Weights of a small image captioner.
Model: 25.7M parameters, 40-pixel images, encoder arch vit, encoder norm rmsnorm, encoder activation squared_relu, encoder moe top_k, encoder num experts 32, encoder patch size [4, 4], encoder layers 12, decoder width 384, decoder layers 7, decoder norm rmsnorm, decoder activation gelu.
Training: 3300 steps, batches of 64.
Data: trained on photos of plants and fungi (iNaturalist), 45211 training examples, 4.7 epochs.
Rows from block 4 of the text decoder of a small image captioner, named by matrix and row number. Rows with one number belong to one neuron. Each number is 128 + 32 x the weight over its row's rms, rounded and kept within 0 to 255. All counts start at 0. Numbers have three digits each.
After each neuron's rows are labels from the 100 texts, of 14976, where the neuron reaches its highest value: "tokens" is the input token at the peak. Only what is clearly more common there than usual is listed. The data: photos of plants and fungi (iNaturalist).
# fc1: MLP up (decoder.blocks.4.mlp.fc1.weight, 1152x384), inputs 256-319
# fc2: MLP down (decoder.blocks.4.mlp.fc2.weight, 384x1152, transposed), outputs 256-319

fc1.748:113068052132147147104117089104153133198106143115101110102124140152143100147057135098104091147135083120148163104091119102108121096180106186110075087171193112148150105120137146165104171094184151
fc2.748:129158164108131223089156123120121128096066116103091156139141156133193117099128096131184142077081145067093159197119103110180130147108126088145112141117069194190183145168114127109148124097155118
tokens: "common"; "symphoricarpos"; "giant"; "yellow"

fc1.275:105133105162126110173162179178162162112140119125190120098154117108140135195133110144138128159085139084150090138146142123160089138126146080152105100064140072150136114093075127154086155095140153
fc2.275:124125115159110081133153142153194143135125061132126147080137143156087127105088111130092158140134129151151126114116098117137092127109106099165149130140184077117117144079184119079133089106159115
tokens: "yellow"; "field"; "virginia"; "american"

fc1.91:151123134146144150164139127123178123120121141224080114094074146114185087108126097114100119172155124077108108086171243121157122125112089123138112133151121073101141163120202089121140153134148112
fc2.91:131143119091093064075161112078141100125138195105151118180110117124108100072163166111158100170159086166074143118162088121129123118116107162094150189138089189122115040124139123149126108145152187
tokens: "("

fc1.716:178140089176133162077072095150143168152076133153105165061103107199140132112133156120110142097145118127140113173137126102157110144176190125149094087123145144108193157143133117083100096076112183
fc2.716:136094060064124048119172124136131150106112093102116117161128197116120114169105063105166139091137115104113142167146173151118150101125129118093147202173082135162131149140111133072170113124066112
tokens: "butterfly"

fc1.661:099164139161124120119125108112158154127069187118073110061133094138193191155111135174143123127146172059084128200148125155127107096253101094168149165124041145142166118121097169111193101143127203
fc2.661:145145175172114175121121162153154066136107177190130172184161135103116063147129146094141179162133155176148166085102122091136111169075123120160151090077187099202099030091149116166132114136103130
tokens: "american"

fc1.151:133102125074120183140132169133120152142154128106107115109063158123143132156081114161159150088108081078107182126146189125166122152140107066145133108125139095112146128103162117179112094121168111
fc2.151:134078097103144134111136106080066128230142129102118119071077135149116162125113122102166142108137107150152123118115128189155109140143174114097156197108131130098140167197129200173110082099116039
tokens: "butterfly"; "flos"; "common"; "the"

fc1.552:122160089116096147188098163173090097071091134195127137105072197179136078135152075124103127133077124110062127088104136114111131103136089149172111109122178104110183120130090126104108118084176126
fc2.552:143072141173115087142154134116099075121114164101146182073067177182118149088147101133126190100134155116181153185220116143149167114139129099086121125128098141053133093129183173101167142090088122
tokens: "yellow"; "meadow"; "disc"

fc1.180:140139173149163129144082143131114109119104163140156154105110124109185113156119099103123136077124136113134126137121158118131136126118153115134185117117099112084109154176171099187130156086125147
fc2.180:136096156150158134187077138144097139134110097089141055096125084147187136122116091101122073094122172080118157113179114149160096159119129092180101137176122117093137149170062118110149172011183151
tokens: "pes"; "greater"; "lesser"; "field"

fc1.666:059062177091134154091123158153075075090169111105107134042109120103167162157168103162136139169115152093172144158127155084162093132154082138115113146144133177062121133106127159166131120099153191
fc2.666:131049145172117082126152133143109100128067143150150144111133127093139198134114161119122113125217101157123110130124048105035123122180159196131097139144113127156147092133144144157102143095113110
tokens: "the"; "aesculus"; "family"

fc1.698:137116101127108173137124117194129034140129081087144191055175184149124092143077154144129177195159172105095153188136143116058101109200125164133148161082180125147176131113131109208154182077165103
fc2.698:166141128192113187088121160107125106156133137146135130119154150099116133069129148142177076158177109147155172130105098188152143166169178124084168099111046168148167098118143113086127057168095115
tokens: "-"; "family"; "pacific"; "order"

fc1.402:169145106200099139150147160150114107096177122118095149119110061131157114130117167142169095117072163080083177094104107178169091113169104092142125121116119101204146155122164136128129156138101147
fc2.402:102123088104146138103200153067115085114112120113099122079146141059141138151160158080137139152131115114172133109130172120102166121065159182226148138127161152127181113155110119047140152136145150
tokens: "geranium"; "trifolium"; "baccharis"; "-"

fc1.614:133142111140074137133057102191160108148157109158170186106099095086138109178164143101151139084121122156169109133089126125165138166140117106122149112145151148126170150177195107166131128097162132
fc2.614:080066139118208158165087128173128142099178158110142072113125148104161125112079120140139119096104153080121108072098125113151137090087144120108114084156100183131109123142115147147147129104210166
tokens: "family"

fc1.232:133117132182099119086142133190173109105087122205136146128106109125140085113113212118110112135135177107112213155138170089175114087158135124134140127148119116083173134120165102172149131093158137
fc2.232:145113155130098140101132155097107105088064125141080164184150149139138158121115086154122109138186150124157158161049071103135193137175113044144156144171187186091089105179094204139188127134144111
tokens: "stachys"; "acer"; "rabelera"; "lysichiton"

fc1.455:165157149076099172104115128171153172076066149128102147112095177157192138135113138088130111115145125090179150177065169155084171075173122121124163128149185166156184158166150169140151138149122100
fc2.455:125092112200112151152112128146129179142128161161179084131164088130151135154167145164104111108189178169131062172149090124060089066140119154095226071163170122142149133081087158180121133043098042
tokens: "convolvulus"; "-"; "wild"

fc1.11:162103086147115137111102140135117092132091072120144130155168165123156121148147181169145075092151112139145153152116190129092166173146148126092160087160161142098123146125206144132139192119134115
fc2.11:078119126135100126134145108170148128135077094089164180163147096160145160134137096146142091133131141136131162094162116120163170144140132053053143078143153124103114124123094123084118179103112108
tokens: "yellow"; "wall"; "-"

fc1.51:116104137070128171173135131160151125061118106069132107100092117145134047139115115110146159118088129120141126060103194140132131104174058145110158098123156142162098075116156156096141120090132121
fc2.51:117159126142070084118106170173155150103109112160064132106151124175184106148162212119115083094160093050167152151109096162170118141111143131097109163147106130076124107090136159137103137150144097
tokens: "<end>"; "("; "-"

fc1.20:136158139158158126138104143155185100129160165170074085147109184105129088140127127130104101172159091125111102119120108101082076115130120171103112070141108145108121125108156131154124132044080252
fc2.20:111098081138106144104114155134149101147123114080142138114108124123093149074169124150156130128148103122150136112094100111175180173088126089130164123152143124158131137139161139180158134181181138
tokens: "("

fc1.131:123123132092116153164139161105134143131160130164117210055075111160174074182121127148126063147075153109120138108114144122145116148098112174148129120130161058124140135086129118089097108106135111
fc2.131:141155106114094132102121096160117107131122134145126180110127115160194122146093135140117063105160163096121160149112091144062138119163088150155192137144153142149102180126147075133139143134152187
tokens: "and"; "artemisia"; "("; "senecio"

fc1.326:140095129154095129106124118139094215109092163146096133116068127166117162137171154122127111118171145072085093199087146109089158127131107137144138129125133125103118202097197123165134170130141123
fc2.326:078148071126097170129154161079036183166108152125132122096157093162080176116100136076111127144133117124111153111098141168131105115125168144086128130103112169136147115162161132134118183095109144
tokens: "butterfly"; "timothy"; "california"; "bird"

fc1.579:139151098145106144150097132171143081104084128158126131051123164111138064101165134153113130145070133162199101124122203120144106099105109232132138135140132115154148137154145116161097140120167160
fc2.579:128062127190133154151162111123089171174146112091145096121140169167129152125148139149094147125190132114117119104112086151137121159122201101143092104110151184099119100058150128063084161152105172
tokens: "<end>"

fc1.245:126174098079144136149131182184119110159171143165107113160136078151134106172139120098154047119102149065232173164132113130122096094118168157142125148120129140142173114145135132176065077139098190
fc2.245:087072142133166223143119114115115168146124118131151094162082104083106165092131138142107158151134132176109158109096133154123160178105085156118104098192131088177080098155139132104121149123121051
tokens: "hoary"

fc1.663:162094109094159108151151161096113106109128150123104065095124156030165076181116122134178142159114110113168156139087169085130073108117124085171107121109176122147164102142150154122099097115132227
fc2.663:142087101120125122131139168177118143120191129111067085150116110066115174133030115123179107158101087136183170173137148129088101142134179181127130166098113111132116116191143158110093067138113145
tokens: "hoary"; "procumbent"; "sulphur"; "shrubby"

fc1.446:105143152094081180131105176146186128119122117141057168102114138103196148104141104158175131102119167076142098115131146127181109105111139141211096135119145108127152096120083152150109067120126168
fc2.446:145139063105161093135102098127107114154096127124132141118157138145201093144101074135134153124094143088163101169143096130110145084177096111135106136082144095143141124090089179117178115101156141
tokens: "american"; "common"; "japanese"

fc1.312:125113118135108177111101114177147171118128099095085088117126148159107149098130112111068150115176155105153107160109142105158081103114172111155093157141144140133150183113123109135156077088117198
fc2.312:079110139115136136128128108083177183117171161134146161212120112119146159100098095106207158132098137153062109069155144167182100133097104127139079138136182096192146112083082163131083120150141099
tokens: "butterfly"

fc1.503:152128128136086129107124115126089095066126099165165132154117181164121054163128098096053153124126114123122146121124134102101133114121060121245139113145166132131100123118116169171114108119167153
fc2.503:124104117095118147109103100142082145158154153111119199144109113160110125158154079127169146144150145145131120102118117102077154157159090118168094146074150159136093120081129127083149086086067183
tokens: "interrupted"

fc1.33:113079181081141135142084144144130121110153133120097121135138142087139114052144090188149068136128159130118081110086168126159080182147129122208167100141161151129170149085118104117101189080205129
fc2.33:160060103148060138136099150149130077164161114116138153179135041095139123098101123131165142171106144144139137136117094131163147121145100183124150137107172032153134115114119117100108135138088131
tokens: "prickly"; "("; "class"; "hemp"

fc1.573:099089142141145126100120084069091119091118136174143146120136155129116134130160090149066086121124128123137116133120151091137162145085087152172167111112153118126134142134141147196144119113091105
fc2.573:084097113128139131156116104145111146113203118081081134075108154110118170142087171125109157136095099146150143152104139168157128140178087151133132130131138128126110153165147140143127191140070132
tokens: "chicken"; "-"; "family"

fc1.353:097187149118076178122152210172134186124102123168070130091119101096168122155120053130136153127153104125126151144096151175197158109152104128136122141159185141134128145167143150123139171071134129
fc2.353:130131113160079161082127092161143072194094137171081155088131102136176117133135112171133035088115153124111196182108106092100154069155057135125135084139185101144168157163106129111190165138154121
tokens: "convolvulus"; "knautia"; "order"; "sonchus"

fc1.422:145100107137159141134137120144155098146113135101081079136133150112101060107081123177109144184107122126135202108137121078105109087127126154147078125128162118138143183145163156086140151091166146
fc2.422:102123142109107126105094108149132181190128131037107161134111123157110184159112133157101108097104163080118134114140106132163123184113119104140072131110133142126144159136143154085127114124096192
tokens: "order"; "common"; "-"

fc1.739:104136113128146155180106113145122062122174165120150176142093086142176077160127165134107122113141137124207144141129122176170209141142171103076170166102120119088133143162158130129146097105103147
fc2.739:131141154141150133104158112133125070116137122200126119116156105176148196204143132116164099129078171187137078131169079139134108186138093137088092121062123126114061073151094156112169124084146114
tokens: "greater"; "lesser"; "orange"

fc1.542:138167172118136165182146105148113092130159125183084120103190159104155161100141104143088108139170128136093125158070112096152162150189168101161143122186111088135187167138095148086102106091159165
fc2.542:134132151124123168107126089075118139170129133152174088149124170176058096058094128122157122169110097219086201078117161117175063118076121169159133078125132123160124172127203077108087160109147147
tokens: "order"; "family"

fc1.98:117198153108187107106134112140126160127167139117095089133164190074147109107130134144128106095160088164136147153168171111108131090107142149118163107144205081173151082126137129153130124155125173
fc2.98:118079124081079161076090210122142094178099113121127051114106116140136108157120112117100149082151137087152172109118030142194095146095059119148108136128110192122091059098109149135154176065094148
tokens: "order"; "netted"; "echinocereus"

fc1.323:140140129131153089141133118100082107090100142116072042101167129152196100099119133117089125145136116107129155123146198166153062111110178124146112163119152125158172045136157165135126112083154192
fc2.323:159125111119150138149134150135137141090126094099110121156104125141140122115166098175127118113167133145137160163119106140126161130056144086117136152114138152127119111097086206145103089106146112
tokens: "common"; "american"; "sweet"; "japanese"

fc1.135:137121150159157211129070136175119110107164112123145123140173136119173098120129176133122109114125128062193100183138133134111176148191230109134144117133151101084184117123175117172201136072099091
fc2.135:107144078127170136096136092079135086135164140123129100180164108142139126138089112118204127131111148144127079137172088193092132183176112097146148134115140070112134131161042149150212131088105103
tokens: "greater"; "lesser"; "interrupted"

fc1.387:158149137077107154134161150110122106101141095168158143128138146129148099163098130130125098120127148159132157130058169090124109179078096111154064085129184080123085131146122114151074092130175116
fc2.387:136121075101140170179110150112118123113080172128155159099107085173208145146144093125174133133165145116180129114115128131092129107189090143152122138113132153121091163134124140145120112093123151
tokens: "-"; "interrupted"; "eastern"

fc1.599:146119092164089147149160124168130123163186133144158130082113101044129127202157176085125134119105110131164116114116113163136166129106130121127091135129147095081190099155109120124145115124092144
fc2.599:101145145119098152145181104128212165090150127179068074057098131160135103085072095135086146142116151092135096104139139186093111136160055175164053168106172156131089221141140150062136151134131083
tokens: "greater"; "common"; "purple"; "spotted"

fc1.566:051125168114147125146091176108097156158158155170080163114061143107212062109158098177105131117089138126115151163118158081145120056126179127183119107137177073105153048155132198115139114102102196
fc2.566:133140134074133114129119079126137154070079094150136163126112076130176120136162156114149146160132143120188082144114100146114112105134159118143089107116096157141106104125114069145117157152084129
tokens: "("; "family"; "american"

fc1.72:073081114164114125130098152147107160089134105143109166179153102144133056065166111137151191134158129131172127176100126060132097130136128134136156125174141141137128146181221134102136144163107104
fc2.72:148093091156137128192165092179189132133122140148138090063082123148143191164062097095205145199132124140091132118122121147092174135122121158072097152119128101160122114087119134116125145066157118
tokens: "("; "medicago"

fc1.404:095112082138137142145132143126186132140137125117048121101099149182159096137115140138139113120152091208143163168120122134094128122079165167093146163098099145146163138128156112127057184091164162
fc2.404:115148153090090090158078110109067160130111122153144145105191134176159116123170139157134088096156158084126201174145148161178156150148149137118161115181116106124083132100142100083211092161186170
tokens: "fagus"; "order"; "family"; "veronica"

fc1.69:134164106192093139198129162185128136166109130125130136086076146080148102144139130133098116144112127144155145100149177199137174086110154134096143146077140101088157129142135147124163140068125116
fc2.69:095154044094088111084140083127105125105124115107134081110112178174139116120137064152105111122078160101128083094103113158122167148116136045128115144113147167116168178068163195153170126122110141
tokens: "greater"; "common"; "lesser"

fc1.587:113107068195110166097118127139117096070124098103145167123075115213128131144132141135095118087115147121084157137113099088152124128162147154154076143075169170109166124126084098134143163173120124
fc2.587:086159101082090132188196123117107080090125192138114114125110173140109170082221116124127143165089173161139136128133104103118150125114123165138137109114078132133144112087174146130106177132138086
tokens: "family"; "sassafras"; "skunk"

fc1.437:116147078135143181146137148108141147105129053155128169101103121129142122145163079137103106122151105157237144130152146111120131131085101093199135094128138113123143117138103174118102127126164103
fc2.437:173172120132143088150136105146133186176088096097244097130111144210152194122124098110109093156091152100135118063146128104130115125091153161174129158148160082119149129127108148115151134167097103
tokens: "hoary"

fc1.733:118125122142136118144138124194092146121116115184152112203062065091120114132116067138126219069143131092158164167077154092108154158085169118155151120185141060114142150140054131127100160090097140
fc2.733:155108118148145111114124133116203136075139138124173150098138118137131062121147195118215139164100116204171130132148142121145153120099141153118096135108103128071110136112178091154128113150086142
tokens: "("; "<end>"

fc1.485:111163135097107135110130105101106135126149121109097195127097151146115091131121148130110117108132137117116177095165141137192171078104139030097131122140145098036152121141150175129095123115152125
fc2.485:142119172154218169133123152149151115119121097135121103176167060100071125145115139157140153157125127133163083155136101145084151069081156136180090131068115148149136157158146172145142130171138157
tokens: "family"; "corn"; "skunk"

fc1.26:118083168105148104084162128137167118099183114135052113139060068096151105129131112147174033141125157075125095144117209109151139068099129132204119111098146077153209188179141132092154132110112207
fc2.26:105136162156109125160066150152123124190135118090094057075119130107114159093105156126111100134179136121108124122093125167119123120143158148072144126138063130104129113110163117110152098141181151
tokens: "-"

fc1.220:164112141108183120205117168212135140072165135130136112137165125093152073152122115123134115177068113115151127128132127154129126074168123118142136114171124202166180116175105157138099177123136162
fc2.220:123117114116142100177104150112181125139164163200174095095161172164139157125152089155123109129113168166138058163143102171105123123095138139159096119115154155097178119083134134138144136051109065
tokens: "hoary"

fc1.544:121153162134176152221111138126105113061127075151116110079091180109133128096162123170111089153125149110141098122176152152140104138116138152180105107096125152162109132160107160123122085072127106
fc2.544:135141113123213106063124157110095132230083185161111093076176129100086136112129198098201178094143079170091118084114106176113099128134110109166156090147120161064100128117165146137104144118103111
tokens: "and"; "("

fc1.197:140111079165080164163132147150093142133124145116097093049175156091158102145129163132129184147147123119097138163156111175112099103131109132131149134097170150114165095191155176122099140085175208
fc2.197:146179087161050125095067088139154137149121074134142129159175102111142129131120149131106081126201133170148132145159109133138068174130187062114157115174095167134168159127164094111132109109092129
tokens: "-"; "cochemiea"; "sweet"; "wild"

fc1.467:098150135175160144082112102154116116081112172143131139112096190147169030131179072142139163098119067108166106147153177123104165147075113131163123090126145142102161055145158162190146131063131150
fc2.467:071140155081152039142104098078158107064075144113084138199140128138137093169096129102116114118162169070168049144118133135132106079110110154092139138116093111173110091173118064167118097141084135
tokens: "geranium"; "xylaria"; "("; "woolly"

fc1.461:131128141174137138117118137120112142110118092180084104156096192140134085141138161196078068131159133057131168170113146133121135132094076133124140095102201091119158138100190124137150118110141130
fc2.461:128124169180159121151139081110120138159157068179120132180132144121117096104086152113133103143139081153159233116153150140104076118102186187129123112120140111166091114107107091085093086120137123
tokens: "common"

fc1.507:087172149124120166136147107150126135145212106103108133070145105105121104100090167139110148160165143093150177106087123147110094128177115079125121094097174074122156153156132086173110167064172166
fc2.507:134162104134051174142142181129055148153131111172113110108180116074189081158150138086094075133115121130088084185114098127087169083134112120139126102144186170075128166132134183123158142191163133
tokens: "common"; "greater"; "bird"; "purple"

fc1.662:149133139103049093115155133117100103097073151183130098091148125114130092151103074115129145095150145142128166101133128113159130150127136110191155145132171072092129103129132109187098146112205145
fc2.662:127101157091126132193084078134107158182125192065160059103092133153092165114163123084162144160115168158179115148083157135095132146176066181146148160138175117102123194103135116111125088126131171
tokens: "yellow"

fc1.578:125134128144147115184102095129092161106131147157134111111149146104151085110047116122137101168230108156141167196143147135083083150140141150082151154145123120193097150123133101124184096113127141
fc2.578:143138147130080164140120128159148147096109100123134113159138135114093161120187159127098178127125086093126129081109153140158135149138168095145098075048129133139158125104153085114041114146160154
tokens: "("; "common"

fc1.373:147147126125119138184109163166112078077122149160097148134146154113164096192157082096105098140183166120102097135130156152133131155110075121143151069105146153143159144140167102163123145111146148
fc2.373:107169156144153095131189122167128099124165137083152104122153167173104155150114157150155145166140187179126106118136130161104102200125123129034182134139153122084109143111151149191114151159077098
tokens: "yellow"; "oregon"

fc1.384:101126159158127158096189150142104100111137073173184148048096078129173122140135121201121092113142140072127165142114207125134160133127138176153122115124154077084179175127119168170111115124168146
fc2.384:086136141192085118119122123106126091112119124129220122097135128117121152125135132185078162146108174096075120095138120128174161102129108140109107045140093143106134101170129114189123105182123085
tokens: "the"; "uva"; "flos"

fc1.628:143113148099126126180138199120158073140105078169097173166187113076149106160136131128137091148113140157168113160159183156167107127112097117150060119129168062137132159123141135126078149090109106
fc2.628:109115108168104167116119177156154140185106082201069230120219088092129103097190169153100082114097143111082122166099189114179102134113103145123099130096167115168112160094125076142145153139121101
tokens: "prickly"; "perennial"; "wall"

fc1.284:145168132123131184202109170193151171173155152148119205117111080029165122141153131099154156131107086118098143109148084145110172124119160160146142141127090141070119159172097182130089182072133113
fc2.284:095133104074119142135145117109136157093124107143122070123189169148109167147116081166135100110109144138161089101114135126061115155135110086165100144157184197144115155141107133162180073121141060
tokens: "greater"; "common"; "lesser"; "purple"

fc1.344:153132165089143137151120207142111086075108126157172080121081176090147094176145140162136140138102119138109134135162097128127119098126097170157121113139149098207173066093135114145054078157142134
fc2.344:110102124174063143100110048070093142143099154105130164104132151155194139121129080090163063137126113163109191151190127155124078114198184081145083114131133142091181054161182116125116127109170127
tokens: "meadow"; "-"

fc1.721:101095139116120151173120136129116097157103206097134144139081144118135094130093081141165131144135085140108102177110176133098093150154178160097141084062156130148122122128140147123132168083152171
fc2.721:139159169125173144126177119134084116105125113127138162169135125140120167115098148104141090233103141106108218184151078216155102138135172156069181150089084122096102154119054219157080154167089168
tokens: "geranium"; "("; "california"; "corn"

fc1.316:112134066136067164082129175115143150154112107170123131129091156148174100136116132105181134123120132127189172141122125127114129088214144151113115160152161064173086174106112101128161128143150079
fc2.316:075090154130066115145131143127116085132124156071081125110128098125096143105097064128084124112150176064059087104179179159143091172147052149142125126139148133115163066102112092127102108095107120
tokens: "-"

fc1.633:130093163095116152163109147168161084091142112157092147112110155097162075125154121075176113159114146125103116119077143109162163179129161140139110098061189120167157113141156105166126133101133100
fc2.633:104123121119115121160112186132120071141162095137165163139147145138165104120156110149139142128079131159173152160109102156128105142131131163199127140098216161160115152128142099067070138150109176
tokens: "prickly"; "perennial"

fc1.465:095130130172055159120152151108147093059088159151175205091020139096104133108113082115157142135144144110118187140105183153085131113071161144162119100113186131104138134106118116174123165118143147
fc2.465:160117165139129177120066113106125155207115156184128099138148171117105190096089101060149075185119124121078084114133186099116135108133161122163148088140153143151179223115129107131095146157124128
tokens: "<end>"

fc1.297:121130116109128108176082100113106150095159120170113119167160159077159058138106125107081116125125119151174141142141133111153114162140224111201127120129167139087127118145170085162155184068158153
fc2.297:103147123130167151176116095114205157102099153110093125158130173155161131170121106103157119123103162156153101196120093152135120118128163075154186157144172159144132096139104069149097082115116125
tokens: "<end>"

fc1.497:118088130096091165052154135149107047161099090135116058084143182165130144126150125131120125188082161117105150159143114041121107133121106156173087115148186131155186146133140113214103126088172150
fc2.497:111121106103164196118132135180132163132121076166124169142118123138102149142115116106166214112147131132106179125131117133080131086177156122136089109060121128157139107228130091157095053123089119
tokens: "yellow"; "bona"; "old"; "crow"

fc1.726:131165148153182121119128126136175159110122102126070103035056230126159110143143111156163154108038059131099136227095148129136130149127099181122114123137152116152139122146179150159122144101228135
fc2.726:110065158149129159153128143144166131138106122149099133090130177074155191149094147104142124146176154100141119180150105176111092158149108108066127044135129125149120115111158141133145128143121115
tokens: "and"; "bellis"; "blue"; "cerioporus"

fc1.209:079118136169105165159066181108116168074103152194119128089104169062216126114171155144074107092120152153098156136124148108136142165163146109131099131170150076089142128132170165112126118094147143
fc2.209:082152119174083182139092124155156138117060201158183161111079155123144152148076155132160143144151132146105148109153110112099136112135072100113065136107071071179141121156088183111129136120132167
tokens: "creeping"; "marsh"

fc1.392:096123055106074119143152139181172156147044114174102103121140091077176100129117143108151130152155135129146163089110107143153187137143121095161145157106103129139191078132108125154129145147145117
fc2.392:171103184106144116156138117103131095106120160137155109154118113136160123108118151125123144144174138077160134109102120120102108130109157084149176138188141134105110133086130112134115044136097142
tokens: "-"; "acer"; "stairstep"; "baccharis"

fc1.161:211094154147145130138153085136091146091063102148158214120166128138120096123141131157107162146129078089114134120107155129099124087143050082170170132066156125144174096121087112079180100138136110
fc2.161:101095125101103136080166082104090146137191186122158099137054171140103147174108138123140120136144136131146105118135078188150106160140108052115141161102152151098093128105149154085163150116097101
tokens: "common"

fc1.674:147115081129154133179122161109088156092115113156079108122120175072172104131103121200147131151095135132121189181099148140103155145128108147133159156130165122159127184194144131179122165108121104
fc2.674:170131131138120107077192110138154089148111173179094162125116115145195127111149159130163124145160072119181159115193071132169160132108148148105141110163092083106163108105154163161129154057139176
tokens: "common"

fc1.520:133120125156130135127161150167156109116187095158054116106157073125143059133130154188136084132123152110114127134133142088105119122145082085158110064130125154136145127146117129148085159102133144
fc2.520:127051130096083098114085116122157156099154139157096121147116149129097130109159123160159096150151149139094162136133118142079123196135067098144146084112151137129130151136153073121126169146126119
tokens: "-"

fc1.78:154160094104078130119088126152172111168122142139133184067136110170154127112133142150143058102150172124138071165150092120160126080161133088120102144155058166119124121190107124155158138140055084
fc2.78:116092157091109139164142087086110110120147144155174135098123144136073129093160160114180185184100022151088194128114174168076111181087160130098173142091176132166063102124105076126087156133094101
tokens: "("; "wild"; "picea"

fc1.76:120127145058061154113081161228123219145116099173122115102146124147092104101120155068090153086136142134163155143156167161171112074143132108133133117135124089110144093132171099110085120129099157
fc2.76:125172156102103132109156122110158115133110063097105138179196093148131153120111088105117132119097172125155180172111113136107134169093117098088129139116165115084151074108107159135151089125151109
tokens: "family"

fc1.737:138103126155109103111131136136158112117106100153078162056125162118117108138184083159099071106128108051136163123112144131149155148104115176125098111149107099131144101090168178142156118146078148
fc2.737:130191153147127093095088132140116117157117150150141152162129123083136101169124147075175146177130139177151081116159111105112097160108111208164151136099121181135133118184159133164105150131085169
tokens: "common"; "giant"

fc1.433:095170117114060121146086163165167101137170135156121162118103071149160106181132152154105116130118162032160106106173165133151105083137147124105098082087161128080121187128179107134089137051129152
fc2.433:124107193093207179116079132127139142139143193122113086149091138137173130139154147173086132130108110104117040107117144085157088119139128108107153073155126136157121108097112118168148097000135142
tokens: "greater"; "oak"

fc1.132:114113132171110185105165116154139168136133160087140144149122072029124162163137134194150160122101185117148073143092126168138123090139116097121087167137140116168082168181107058147142112105176107
fc2.132:135119174101162116148142118127125147106099133101107076146180193130106123112151134110125094103134118160155091119123152098090088124097089137191096099096198174104117083139172156111101129166087193
tokens: "<end>"; "fomitopsis"

fc1.701:155117079057117130137095145112149155077099108156132111178172170137163097155070090107097126170186123098135139108140108091139097105159147141110052100148123167134174126140107162161153149137140139
fc2.701:089125136098175139134126159111102149106128080105153146095109100180187154167119102143068160082124131150108081183139095123074144145146140060187110145122165107147114122156107158062104087079170190
tokens: "meadow"; "red"